Weights of a small text-conditioned image diffusion model.
Model: 15.6M parameters, text encoder width 128, text encoder layers 8, text encoder norm layernorm, text encoder moe top_k, text encoder num experts 8, norm layernorm, activation geglu, moe top_k, num experts 16, patch size [4, 4], layers 14.
Data: trained on regions of photos with short descriptions (Visual Genome), 203450 training examples.
Rows from expert 7 of block 3 of the text encoder, named by matrix and row number. Rows with one number belong to one neuron. Each number is 128 + 32 x the weight over its row's rms, rounded and kept within 0 to 255. All counts start at 0. Numbers have three digits each. After the name is the row's rms in percent of the matrix's.
# up: expert up (text_encoder.blocks.3.mlp.up, 8x64x128), inputs 0-127
# down: expert down (text_encoder.blocks.3.mlp.down, 8x128x64, transposed), outputs 0-127
up.20 105:133111109068041135087129123204093080143160099208145103126119138115099119166192097142084153169137119115115095194131151132158110090112079148144194104156115127065134090194133116181149142177113131081092151181164094184128132140126105126133094124160103110156094109149171157138122154122129154138096151063155134139133111079137128169170104159059107101137146111134135086164137071133159115126121
down.20 096:121157096085147079163127108137138107155114171128130103174129093080151097213093035167084120118132140125078103077140095113135077146129125108149149093093079041084170113148174150140166141119168107177167121134175166113106091101158140084201135145125104126145089176163141153103122131127124106069128106114112134135099089167133164111111121092189146100124054124132082100076127150135133137144112
up.21 091:111103101116142105126143127140085172109111148090124156111157078103124188099121125106093164093184114168132105107069114139094128138124155132110052124097116131129103130162091140171147087077100075084140141111126191158115128067125089108140110140136116188159085115079126118088037094215153160190094180120095088124138084138096106114095176144124131111119079152108112127162101153195139127076107
down.21 086:124148079102171158113147095187125145143148133147158113080152100182135109185161088077135128091136058083112160140130134115093193170120125074119063159184210158096135127171125178123131212139106107105128135098118106090141162129130143125136160107124117070118130137086094146108162137084147104103172149103173068109122121143141111168137178119172160089160187162087094099140147128108154142165077
up.22 100:093145158136120182132087174041139136148127141117100153119134122181161140162122122170108133053102160130170125163083107184160089128119094161094100115066124105173122105062148171101121103146088085142104160155077153117055147143140130134098130109138120132158148165110169155141137152187169120150065122178096184137145120098149181167144151133145114104120150133142159175192108108150082131098209
down.22 090:151105140038138106160147127151145119143157121095132073128161166099080181121151182168109133185166141135154127202130098078126136088115147096101142161134124123131111119116114146166147118074143184145130069120142129198189105175104114096182145115081158098141170157077115163100100164093114117071107128125148061158089131137100093068115113128190149141106137080108079065098131160140093119110117
up.23 105:106124147178094100100101124154146110093140156161170109197164090120100092147152156131189134108131130129117159171133105161134110126116183150128109114159157138156157136141132123135113087133113055100157133155126140159179131192231135105066122118173090088137194111158078106172117200119138189088121171071085129135115141079139087113112102171110105123162171156150127079156159175105129184119117
down.23 106:134165204153099162045125092126129089144098160176138079102113103198114150159123153099163131176160131120119177059127129086123140088109115074082107105175137101149137137056107112154136115138144120108200096178081168126118139142102135132126107173107145138138118141152152090125160192135143075132187120143126158144117153175181123144171153160118125191134117120131130115102181164118070047127125
up.24 094:072166121136126121094110171163017119143139103103164148156134107121113143171130081144142173151045168104143131122134120097123120142142130132078077113150116131186140143151052059132124101189122129070104047120124120084089143112133123140078168120124094102198155140119141142109128168112112119112119085098158153108118111055113130106141105190071135102135107165094169096096135133119115106100072
down.24 096:170128103161161108065142075096107117153085095138087098135182094099148145087109115151087077151135124101147098142122180155154172128131122094095112113155209115073107140115151099126137121132156050109094149153103074132084144107142150140085149168080146095120110127099120226197091085116109096126120106142102153175100081177102129127155082125123157098159137142101172162177114207103125138117123
up.25 093:128094145140110115082091132196067153099118065106078080082126129149126093064172068051101143093150112153099122111103124112182095131169125082126197081139091135113119125183124140145109150104147180133152103046085128111143125110101162088128156144141147147150128138160100090176174110102154148163097135104082129142181177071170074124102134158123114121086084105140126133136144121131090187104125
down.25 094:156157142077140086144118143129121157105127162105124099156091142103146142153140139160164132137197072133103168160110095164125194123107071090181084133096159087074192143118078118090170204157120126151148178116188090166189209141155122124140170126175120099147137167137041130089115166142128101090183157114148143145121111091116111091106114144141128106143131120098149163129122085177140140170094
up.26 101:141165117108183116066131112092136162103209095129176143074143149114123134075129104132161105099080106166154123151192119094124144162114130118125113074097120139136114115159208158113093148081121096161129142081192131086133053137113130111156090149141089119065118169115192165090137138131107169150142092148131162124111108098144155081164136105136104106131130195129109150184166159144058061139094
down.26 101:139166117059096072164086091168114130172138153192091128141111154182156083107134116132145199148085179172103171076142088122117095135110091128127096148145103113143157107092132129123113107103156140159142136135130107163143144135102155159166125060117083188165154109201084119130099133089132114176147097158115118123176070123153145148126110156129139120126151143059088112069162062110139134116033
up.27 091:095094167093162090099122124122143129140131141176100128122135074149178231190098110144086163119139126078160107165131141145119124086134060160160127111106129163119199122129169166144120100129075157139219111116131143102174132127120146111090108153118102173107081177169095101084149154097146146123139132041135104140217144120142171085152172108135125132151125097120174070097117133105124134121164
down.27 099:154123101163196168108114119096069150167150103145166131153153118143128119168178107138118116138075199195136135107170126135089162129134105128160118064141125113117152121143200174158140132186132184127117071129149125057149177142108148086131146112132117137187098192078115111149111122158168152132141162123090153084138139149135114099079126089115210145162092137123167180122124099159073175190129
up.28 106:135127163159114110152152155101112114129155068147159125113078177187119056193110095102091145150112076114115132076142097154110099190193143124118144143097159129122076127145077137059075116131144124132149147091124148186120151191133141151100155116121129100115105078183061107118143133123098133146069185112064117135145079160131139124121120091083145082039110166132093174138110117145081151121128
down.28 091:158083142092144177137144154084096139095136119118125092084072125169136117161080102147082196137121154136127120170111168119095092108102148142192134067126099115110096171039108117159164113137070087155160109093082143129179172135102100084179137149075107116119149075105163136143150101160104138193165100138176171162147151083162169119147141123138108102131099098126083101128125076083091066110135
up.29 102:102085120082154185101077107129137200055092147147164141125131093101116149137137133081103066168162141106138142196153098135129080129138104155075150077113143153131157123104065071168110092144144110173127105145143104125124117187141138081080112068152110106109114107205122090111121191116132089160154098151180144095157134102124131132101083127142155167109128110074154097150081080135111063156159
down.29 104:126195128078086167132138139107123118130169137119069119121126133121115103078149105072185165090096079154122074185141133059117111115145137212122098116136109142158081103139078120083122119140126136078146150130124118164123092188084125115085129122079225124123146077127093178128110142112105168166142155146096074141101139126102112137109097099087114125143168154156098202109132173138080071171142
up.30 108:137177144166128101128115077208161164106231155144156147124209153174125132121087159115125145112105139145138125062150130142150131134094093121120158120107090098160128225126148110153144122085115093125170214126145106150136156115110142118111102147142137123126103051190120160146172104096129185119129126140127145116132162091163106169105196153122121118138131139144137126121125098056173098180186
down.30 103:129095116106140152151174136156121140059164058069121120088034163088187081126126154130137140137111126164131131074128109177132183171198132110114090099100115166118095098095161175154148192118147160094115164107141160148069162117142155103069099107132112109134122086059044103142114138150100108147129118161111094089135103086094164140089162111147142154103115120146122129150113123174182117096125
up.31 096:119122099111132140084194114120179105141088117106156146112091086081111118136105118114095139131079135130124117141072124152193080200188134125132107115150140173088124123112114064069168099102104140136103162178171114088129194069137097128141097120156094139135150138100104156121142177153164150080088115126128112134127179168114157062086117067042141126091093081161146141093130096125106066090125
down.31 090:097078160166070116143137138164110143115130144107206101114076158116163137103164168152128147150083100134133084132084098128076081141104212165149134159135110119145109118110151143159078158116104161106138174145162079125096147100106166080132149122105134046121125123167163119195069139133081122158121100138099086089147089127068107127093138143079112157185166118088043119105161126096127088129099
up.32 093:156121121116139134098143154143110126127119167199115132105140138110199136101179133158092124063119174215140081139143082143151138083161128124138108148077106094149166103131128135118107143159093118128151151105200141134071138148213147133111134173077132117160132135140091147159111127142182077145119087110106124126106133148097042155117109125110115151120135161137165129097178104078071196056202
down.32 089:161138108177131136169129099159119127118133130108168121115162102074142149070113082171177112145147076163128135122152125134083100106136134049102120029210166171113176121117135110129153116112133164145157122125181057123180128104134136145169183094143162169152139148143154128118097138126092143115130208139146083158188154154094144120095133152182169125140082102164178102100134157116141190108082
up.33 090:148104172178136157098141086177092155141111108171099125123117158089140180114148099157060088144157098126120129115056131140162185141145084134120143147078151125097195180099095084119153122121140143145119137120133156174088141126109132178108116117165161132097126159140133167201174179123083078168081092119112158129182141101173073105157110104134114110141207163114102110116179143115067100086074
down.33 090:174094096155104091134131115222159115146130089150102110179194097131162144102149144151188083104128132126056190100126062074148102145131154162101114079076131150071073138146128156151115166122111156139127135099089127139140112107151057089157089150149092099151132141157083124076173092150117094149075154092141131111094162134165060135161092154139063142142153132097148119105132082118133123154098
up.34 105:107089137169083135103147106193087125114120179117067165158076159184114139168117068130064140127164099116082129121056129121120126119170139115123126122136162169166111129137171127121130120142094138127070084168128123092109209108129146052168165107121098111117129152103045063137139174106123040125061120106131155090166125107147139113147106111138187164163174126151146098132122150135149156123137
down.34 104:131078125159171100107140135101162156075149199106124135099171098041151132116127153146089108113135100106147085226171124131176070093160192150121141130158087090171123163103117161127130140167160085147194068119108142083124090163144130178167186131137193063137048111144123108082139107099114146110124139068108122134133109142088137138108112131151100136117155153088115110111120117122164109142145
up.35 114:117122157207099127111164150219149113131105091181150132144128163155052125134158110131097185148108111168175058162166145096113147123158176163071167087127135118106146181129084110149194106111113138135165133147097099078165154167123116137115128129138146193080091085157150127179151121131129131089144168195137106150113108078170148119153157116120161132124118178099111093170085080162161102123103
down.35 104:118139134133100142166142154149140104166114088091084182139107131192188144133097091127088146088134163127138126127152212146123085176173075140089134134117140149065143123143111114103082133134109184179137106139158187122052112132103098130110077095195071064131164093153080214136145140150137160131120101151166184083080152129138101090130144142150133161115138158124076113105173173122121130128105
up.36 098:166082131121142060113038166169087155106116165122166134070127100170115133135106147159112144057132196168136138169193141135102147131075119169175125095112086113140089160172142140159117162148123087118142158120128158123143111150134118148150112100109155171135179152111184160118189166151144162149140129116122188134201123136131125160188085160107109110076090110148157151041105140136096100102155
down.36 094:136152159138129155121121133159134137160091065132151088128124109123123073158150126113125132182128132068071070201135100098126151144121137146157130115081096108137139179095140238125113160131123137109102198127164189076118121146176156088133138147125114123143152078136103128151074164145090164078150069173121081145138125160160131101122123145069173147138134077153170150194111123074167185132097
up.37 094:130193157128162150151136105203153095112121161196108140074152084096140140143115188127150118110142069139136157102144115100085112145100132133125089098139168057119186118154090164130114141107165147123087158116131120126117087117092134134126172146171184111182065181101153140119180101090150118064179098100144163092159102130224107174142113155085099114111119094132128086087103164134129134102074
down.37 084:112169099106144130142148135142127183143101109111114182091094204134191129162146091140126126168148119114133090096073087168130180157164106104086033183101188101073125145154176094127162211168122136119152162124114097118164102135106154149148093080140109131108142148128075148159128094123110094145163192101161190150122187129107117113153132103114153152125150168139119120126135101178197127117082
up.38 095:087137128157119218117148128174156114120112096096098185135096164104141196129089087094120142097119101133144102170118081072115087090123090148132079100126100124146123157155127109174183140127141084120086155121154172137144137100163184101181156095116109150122126075141121200087127146114087067206161136142123099112142093156128184078102095110160113116112146088189107122110158174146179117186136
down.38 104:125109110117149077098066128105164106100079106170129166091134151122070102155126126070168179113142117121153130212156110179096096095151158164208142130136100155148098079112170161105131182131100106122162126075119117170112146103148159115039125141135121135182128155176184125144109154135071180065108113101148157111074080130109137169101093134144104119184154130106150152066125108126122111143101
up.39 092:120112170162120094129148096161154141134124066131123066119113147167188101092113141169202105161134158192088099115139119087096076130138120143103132097071136166115144193162107149093145110145150106168181134174092132124134175120086127123125110062170131096128147111070126138144091159129102121189059139132184123145091137125143118067034099111129104153129074197137116108150143121107110146180134
down.39 101:132124148130129141111102114102141139096161119140118102172093150149140183135148092168098108119120075151071121146149123150170087052157162120166040124075141080101166092163122135145122153115123108141113174103111103121119180169112135132148131077105084116119179069091123136134134098170031184177133140118065173118131121060130085177105154180137126102113050097176138092123136150134165116142121
up.40 102:157072131116059134116151169182173138140181155122155147193130138167094153113145099121109104040110121153117186146101185123153114112119110130162142174126156167172179088098179126099127164131157126092178160180131089156150121147082121134195184118171110152150134112094137104102189113176163115141115148120150055156131084112114130092161144125104179166176137117185127092113116154178108139159121
down.40 093:091104091122131072184102109110165093150104120184118125135093110128115082137128125143156152155194127098181142146137091123122153153136138133109183113110102108161119115107139181078098120094183078083131121119144148088136179099086167123076106142128086157143067104098048182142107109168120180143126131139179057088116106128123161095106137093167147098146098147111062046128168113179181114112103
up.41 103:127182150156135143094127170212110147147143141222160144133113200124143132108104156132151133100110105080108132178110166112125190175142116115115102106152127136138151130127119119177166148131163102061114133103131099136140154151139121166190135139130148176132063086135133111143078151160141046090111154149079188076128157135129155108183108187175073139180147173125162120130095133167085112098164
down.41 100:074160104119080093150117132109104145132098141129183107083169104132119150139117117085088108166194144123059138162109137107117135163077085145193148171163096091090211125131140134143143152133124096097132156151141169149109164178099146161107081113146159113114152181133091101142113144118136159081188027068142080139167155145137129090118157131178143079082057165120142120148142157167114133133135
up.42 097:104154095136098113089113101183122146071118166102141137133121137125144101140156181119104100129130131128120110102100164078085162078093111174178118153130117158108152138146112146127122093156104226116142089138120146183143123142193174134097164095110147068139119120231059123101110146075114103130067128118111114124176106041136115134168133116122169179126165126101152118171126189094092167138083
down.42 095:173146098070107176113109134118108046149151153049108155141108104154152191123182191127126076107090090078097081133081178148131158120113127178164127128076143168104126124128098068126139098122116125171113117135115131108153164088134142156118143085192126168156083150168129142132113133131085095111175150091115086122100101133144089089181115123128124079135133136040075176114088116132071146149136
up.43 087:098138173085107148102109131127085115124083150120157050132134104154157162170128140054154168113134126065133129157144040085134099075105130081082163137109131122168120169099176089093087129133109102143126103148087096118162126148130173137087129137078144106156133158131087162133092126108089196144137151150087101133076092061138098109088133157143130102084114126085113213122125101164170153059122
down.43 114:068119113081121147120138157136139066137131151140103100134110114167110141130119102112103132168163114090122135131111081153117222082104133165120110109139196115168077166117135118147123142186100132112156065151070131157189153132108086091157161103121153109129097133127148184084145123085107143117121102084099183209116111155117084098090054113120109145197124119075087170180195153156124114147139