Weights of a small text-conditioned image diffusion model.
Training: adamw at rate 0.0015, 6200 steps, batches of 128.
Data: trained on regions of photos with short descriptions (Visual Genome), 203450 training examples.
Rows from expert 2 of block 3 of the text encoder, named by matrix and row number. Rows with one number belong to one neuron. Each number is 128 + 24 x the weight over its row's rms, rounded and kept within 0 to 255. All counts start at 0. Numbers have three digits each. After the name is the row's rms in percent of the matrix's.
# up: expert up (text_encoder.blocks.3.mlp.up, 8x64x128), inputs 0-127
# down: expert down (text_encoder.blocks.3.mlp.down, 8x128x64, transposed), outputs 0-127
up.12 099:089106144118099149154119128150153090100100099146132123132169175162144125137153126096131129108165115160142135133108168106129144124151135133137153097140167115168115147136125171168098087132125133124115079110141113055154136140133159202140116101135154112116134126114135099116129099140147147160124124152089118167131121109147176132113109094143177125132142144142142138145102129084118106144152
down.12 093:149134139132144080167128112127131153142175122128132095108140127163130098137089184118146103154155122124098099062152120116076140093117146130161079113137116177110141142159134115136124150120103116108137145105133108136150153094141126108122147121117131176096147131111124143154119089098131148094136085163143157097141106134137137096100157136145117114110136104170128176130131142139125153161183
up.13 095:090127122142120111092154093097119094154106133158130132114144159132148149087159163128131081090135119105131148113128105150165116142137130118104202104161126116105110109127122079118159139114129094136117157126052132105159149097168120172164112155110120097136152082127145121126097126135137107145099117113092136114107149137128078165140105148125129164144160141142130139155134143147120097120140
down.13 097:096130126137074107091135120141108106119138149097149104107146090134149114127095131133115129138131110136106115119159139130104102078127139124049145157146167134100134109097119136099149163084101191138151144143128148145162142124158121106132124141122133130136091136163174121169181142148130095112149146108148105157086149112148079131112149139147176129107158133122107127136133153150145110087118
up.14 110:127176156144123125166146147117145081139077086132130115132120060111115084165112124117098126107111140119142124090143102125138114157099145121127120145103126113136131118133140094083111153146162098177107126088086163088156108112187148135124151138130121118153107154142101130103145132122144143125111164152119177123128145121125114128152138117124162153128093152130106086128147121130141088069142
down.14 106:115107164100139124104130161113155128126122142111109151089158126121113112130179112157131152132154147135135119090124185131119145151091131169108123150095149112081157096141099130114152130086102115171096097106142154088165173131131132154126105159109102171119098097147148135111139150102139110129097146153121111145121123109120154131139208127142103146135104147101106133167120145146144083150124
up.15 090:104103131146146092087133153104126122122130086128143149178144124141150142142153143122101166114168099170158131142094101145114148130145141112134150143122134147126115153132123139113088122104151138094110137130099169109126139146144123154114114151150107119137160150125166131140181102064134096135102169150108175112118152149145140129068129132134140140147121157106050124119115125117127107131060
down.15 101:080122149133124144125192122145140162150137124118098083117096135103150114115133129116112098149124110113169158142128124118141125188175120132074161164148130122113139114128153126103109086149124155142160114095105115117136168113148127137132130153156115129099148124138130146136131102108152112141179096090129131131104150102089095120072123162163130113128171147124113147121141182137073150134108
up.16 117:103100137103174102121171100096164112157164132100115112135153112122127123140131148143110154124147163089134199115161162099093088142135134153149155122146132179074134129161128166166133121142156136110098143106103144141122109139126121163148157103133091129148188119120127128144118134114148126148121143153109107147143099124140096113125143094157140074112119100168117120172112114128118119162128
down.16 095:109139134162133135074167152151110095141102091129104111104117113110129158110120138120145166112136101104120144117124118149126163137136078138100138112121112162131120122089097133138168066108166136158122120174117168106099119139096136121147106135159127152123106155139116103102092137133135168169160093121138111183142136125152167114133164085126141107115152099139131159127160121180138137146169
up.17 100:133126143104158159166132104124129139097119114144132103155160114139113160167141150115108150105120162149135116125128138123135121167133131148036137100126095129132080128134188070159119107128085145089129112125108137136130138116126144169172114144116134130125089148146136136141154106123131172141091116122144110176135112089129143164153149132087148135122141088167121158159157157145132118155120
down.17 095:145125106086150166152141113126108120120129115119154121090175142167093134059131117152151137108117165091133157121123097098133140137161133123124127068120102131123164137131076104182140153120106130122154123124132097136127166163133138115093135142140109116167128116134131128147108159121134112124109106110128145141084112156171099160101147127156148103179104135125125147138123086165122070111152
up.18 093:113135129090104158129106106103138058091113139143114143139119185100103082104132128160142095084155136113102128138112133103135122123106054121120104146118107130145134147151139149123128093092127069109108125131170153139108124111085085126134132091151115135150111102089115115112124102128104170113100170096108102108140138114110128163156155116132084148136144104117143125149145129122150105152144
down.18 104:094121135124134124174138146147147124110103155147064137087085111146117105071122134123130127143152180091125129093146107108126102125124114146121108157141130116108151187155091159135156137100101135167139095125130146091128138105105130100139119082089109136108097183121136120153119153183173165151123145160118134174117145126134107150138116141144129116147084157115132112127139113133129119119092
up.19 083:148125105105154157082110099148122133112130116187131144173128091139114086102109111107166170078160170088149147131108154110124132131129130121159113178153155166085099159156158161112121145123163159095162119131100113129149176118137152114130115142095132125132135122095126090117130132134114131165122154106156121119148131096126110160136097162114156171124120132171111154135127155147143136137119
down.19 103:163153100140155139116115116133164106151094124111161130135156138133158132097136090096102116115169116108156089130117115154137057144088149155118141137146137131144120161140174137124173144131145147161143114110128115124092147086123173095094186102106148126128133156121189131125138123113158165153123140129107122118137107110147125108137130131104138187145154133108136154089146162181122126113123
up.20 111:096166114125081140189119109148188140124148132153152139122102143114137160123137163116146126132104150135102106120127170119170133121123117113180159080122131102097141138127127175134120109119145108130113134159143126151132164122132141104148156100127133129122103082071156130088109111106130090145099097170131101131143146103171163152132097125101148148144133119144119142157120111187094101110135
down.20 102:123133163102150142122152129104101132072110116129154108077140153106076138138106108122139099154145113130156130121110079095163150110175106151125094100127142114126093118095113156153134069118104144118097150116137139088146195103122107142150176139120164105148090149132108134116156151096115176129099131121106113145147128121121122123144145148156128153116158170099105092097133136116127134128100
up.21 097:128123152139140087101147127157087185139119123114152166146143146148123112128154105106097142132136125093155107140152135158152122176149136108127104129124136182154133113157127120118096120099099150116130102191132076128147150151115153142125118103164142159118137125149130139112140077136121116092107134162123139136095171104131112122118104143148140126102132120133142134103054143145068161174152
down.21 104:138129120129130148131135157114095100141117077121100134140146150146145132120126130140113107139190113086140133130109153138129137125107073153120166141155100111082160129144124123109140109142131167093116117137105149108137112138137125170154147144142119147147131122147117154110146176142135120135116123118099117076132182204148141120177126103098153094176139103153148100137106089187149137141096
up.22 105:136114132096137126149120144149123151105123137101115138113137128105105108141080103087098139137125093157136154176151190122125155167103121142092084141155128118102140111140124183122142148099161121157108144120127104113157161139151142152140137143093154147164122124167131085160112120127159106119135080171142143133146146135107149139062150077130137126154133140116115137154169142088106130094148
down.22 103:145147138112139160152134158126093140109093095143138144139185137136150093128162152118058154109163117134160124139125128105161102134122120143146095146086104115105110070178130126065117157142132153139167107127128123136172153136087132169129153109115140118143120142092164128114119079119147148143140135146117076099103155135113126156146131111092140139140119166130114128159099106152126151124119
up.23 110:113086122086161113117128066162138113152108132151162144134134149087114162146123107101092108115132151093092156136160097119090138140121110155122151107113046147132113131132137118125131148102158097101153124154128168168118069122149137150129121156107140106138101127108111141169109158105106122142143113121129112125090151152126147131130141168089091101129131135156141167128131151142166100120153
down.23 104:120137137145122087120105146165097094143148136115136136120111117134151132144115168083099133116112111117108142128139137114135134102147134121119148097136136114117153068148136134151181104111098160121144126141112158132183125119074138121157127048116096122156154152099169172167103060128150140166133144124141110139117142138101150142129123149180135108104097115090122104143118134098135119122164
up.24 086:102127137133094112101130099126152125116132108114098123107149143127134068169123147139159123144141160083137110085153109125129098132150117133116148105156116125136118129158174098145149130154096153148131132096158120084119105115098120128108116137100144114105161116146115093134090099190139125162126109154130123179126120086144160118084143108106174096125151118186143166114122075109119139109157
down.24 107:152118102159166066139098133104179122101121177123145147121143130127114158131136130146084093123138141095127164102120087101145153101152102076145128131143133207119120145119113114102110121135133135138113114157153163155150142153121135136117111131117099124133139065104118113094105116141127135123166140149103139144119154117169153102143100108152146118119179101097140127131130127147108096151179
up.25 097:097105099124160140117111098185105111111107115099127111145115133124123100170142115111159141111116093112132130108116084152119075168122156140133143104101084146109163131142111091123125097115160179140120133089068150096148163107109145124078173115130130102133106129147132102141119146140142090142117153146153125096157129131123107105121122093127125128094164158159111183131149154143096128148121
down.25 101:149128096097116134088147135135146117104139149133109147099149123151187149133114104070091131137101137096116159131122147156128130139112117126125112112111105149143133129125146170151135133162143132098185137188113143090156096119132116105149072151122112139086127156125104157140121150065151143130146132162096087125100123145133121171167117114116139089152113128148082126082118131115144121136166
up.26 101:110182124152120179106138135140106127102136125154076163135161124169131131126117121140099152142106169124130165155135176119073122153152134113093138121164094108133121152117132143152099116123116146146149140097189169148129115066159103118127139163128131098136105119135126111160119144085159085112148161143105158141146136142124110122158133158097130126130126106107139105106103179143113097113106
down.26 091:140118153127126164127145174085128116125137097137136138107101116109136140130121161085159148155130138133117120149110136087141105145103135153142120083110102147063117170104123108168116114116084139115140106081155112084110156160090111174092088133158192135140106112149115118154108148158132095111127150115134122137096104135095157129134121146168132113138124127124164181145108109133125113152161
up.27 112:154143114072108079119164100104132107143128124096112149150121120128174098110133138119120120149137139132153142114080135126105107096104145075168154137118112065142074122112143089090160157084143125120130091144100139132136131109112123148164107106117090123154122124133139136136116134114127101147148138137162115111108087115073107100134117113145117166135110178138134100073122128090114115153126
down.27 105:085126115079110194134130154137124104068103120132130128073141129110134095155136105161076160111105146166181113118134107142144106144117144166102111160146103124122090133141141131094112142135120186159161095163113110119144175116104127161148133114146159125142115099088143157116138129128137132147127116132125097123087111099157133118109095156140138141123117168125162103132094098122133110131126
up.28 103:140110112098149136109145159138138127136134105099083130118100166122095119132150102111084089124106113098152130170109126134070135133070137162116117134139141104163155144113122114144113118161118096115126118102137143066096108151105151110136128093147124124110125153129097140084115104079094111176107083175089125146106118143146124121093101108087127110122124146157097126137116175149131128141114
down.28 087:145108130129148141128084119108176115144145119139112092129122141094137120126122102112122093117172072101108089114111131106136132136131171171107138107138164135130123144114136117192138123076131139094154125108135114122081135135123138106076089159121143114096095098122121151104101122096122127113124115114135123173109098113110150146118148150125126145120073191137106078134116127175158161110121
up.29 102:120119114150093161107134102154147107145107131052107157126125129106144146143119117109120112101170055156134125121089115103165155133138126074095114182129114131148175106153132152136122144116114156148109120151118108097130162113143103115135165122117121125090114178119147128126119107166127124084124131156132121166112114137147135133096138096165138085147124151103124113091125144073106110136135
down.29 099:170134105100130124128138148133119091108140091121114162128159122104123095095095141131133090179143132177095146151103092156129091125113078184086135181134132136132135106141147143144109116120139198113143109169142117101153134099159121141139084136175076150160146139138107143120110131127109138108115110109138119145080133098137154127103120106130115128161130158170140095132135138131113129109125
up.30 100:139136123120119158097170145119152117146139130125136105139158121111109133129123137142092115140136115104097157142148108155110166104107132132104151151093126125113124176130125128104120100137208104161134120171110128135113114041135122111128115095136154066119156117144128125125175121135084186180100119138173137158126160121144148117112105159127128099156138183123126126109141134127140141143146
down.30 086:100157091146114152104112124123128120173111163124090101099127145141136131130136174122118130150105106149172095101076101130077117099108090121155111107133089140132119147110115114165119125082131141106161152097181106111115089185132123135127101113146094128125107090135125128144117108096100168110141147150154151141135173125122114112113124123147148111136105136160122124114197147122087109128104
up.31 101:142162144142150128139112156133124129130127073098133092156132131124177106117104116154092132102122092144098105129179108109168186138162163117131092096128115108141116077159146121143126149094099136133100136121112142120169121095125104157119140150100130136107141147126117099136163133176113139088123112118187105162118118132158169107096173131114097121088106129131145103160128165133141113139112
down.31 103:110150147121102081116142119126130115109113162108127128129166140136112119117139152119125164149110108072119094118128157169145109134128135156098114134102123169097105113145082145117127127116117175174109092108191105101134149129125133156145138098106135124098089102145095106140092107069151110117160097179104143123106152137140165123119109155125109144133117177127144158147134091165133109110161
up.32 113:131134139100131140136160117137117121120108144128093095170133119142173129125092139166104181132146104129126148178178144114117135135109139099163154131140104091131099094135150119134141123136127117159141068155173104148145144118116095144097150152131123137072173132134120111150111143104099096163120140159136144190144130118132121117150159116136117107158140138185146106105142185122091104144137
down.32 110:128164181079125111137171163136116118136096144128153105122117115131138102165126150148093155173163116108135130131116116116163127134107118137099130137069147109070112087149126155099139187151124159149115044099142092126161116120131142143150108152135165138141171113120112125129129154135136134133109100138111152091130119117106130094134124148108088145097140139115106115152137115169146149110130
up.33 084:122165151150092118136135116139160147127115116127120096133124084166106121148147076143110122130100166128096118136160120152138093192118114149141122138145106128118096119074085125128142142158162119103127130140123151112100115159146127132139083076107151126088136108184131080146169177159140163113183129093115127137160117119149122080124109124126109157096135133152120134101131132120119114115106
down.33 104:101131112132144144126143130154115159128090129118110075115127132089124148120124090168122163108116110121116138193124158093093128139101125130120091122181100168091139148110122127099075149101135119128084119107108148136115135141123085097108113150141115169113119100102108061106062094136139165137144125139143141123161100173132127107088130121135126150138124102091144143144135134154123146128138
up.34 100:169168142105110075147103141120111106082099132126133062133116151134132100119155115156137176146115137143097117130114153112148109139133114115107144126129120115114134144119167089070136164135146132099141140181119100115128162113128145108118130157152130127102165145127132109134091156150112121070106142123145113167145175120156143117156149130106134079130127099114104116084150165150149171136099
down.34 090:135131132108110175137120136139157130157150156133152118118123148123106151099142112091146128134148088103159140121177114081143109116100083116097129099132136155146125114100126163162111105106160099114120129157129148081132104103137127170094099076093118112132145105147125157085135110094157140146143133178107099125116157111131162142099119163148103121088121095136116057117143140162123106113148
up.35 106:149098152151075138129122113140162109136125110133152188102183137121110152152148113146128087093138116161149135157094133165125102173095120110151121103129107151092133091159129137168143133145104132126127118118184124092125158118120152111146145091120137124166139087119133136117112089124131112119111106084094145106088143132145117118128164140130124142110117139136087112111184165071131112132103
down.35 102:152144133092098103141131136147106127119107162183160128122095083116112133094131118098151156145142098103129140146162133078133134110113104152101086159134105113133153127102139123120111102107153141164116105134138108109132123141130059165126126170118153128154165119080126082121107099123113141113150111155153115113149145090153123149138166174147172159117139133081095088118141145117137144142160
up.36 097:124140136146118105153152086121120093139134142133131149153111117120128126148152136071107128142114151135146158168104107142098074146145105134144144075126174162085138126142123175135146142151107089107172107086142150130137187137101110083156135110137117084165114143111109107127128148124118131144128129153115134111133100135116161156054157135098123129125146124141081097121160145116087129151121
down.36 106:187127140142142116099116111124108173147110121097131143157147118110113150109128133146141137166078167135094107081151118137085153156146143140126100100105150150146175177143094098139121124149141145106085147109146107147186131120116155124101152133142119124079159156155120134129112128174108148108129120097143142150136112107156120132088120125114130138133126076117141097105082119114100144072123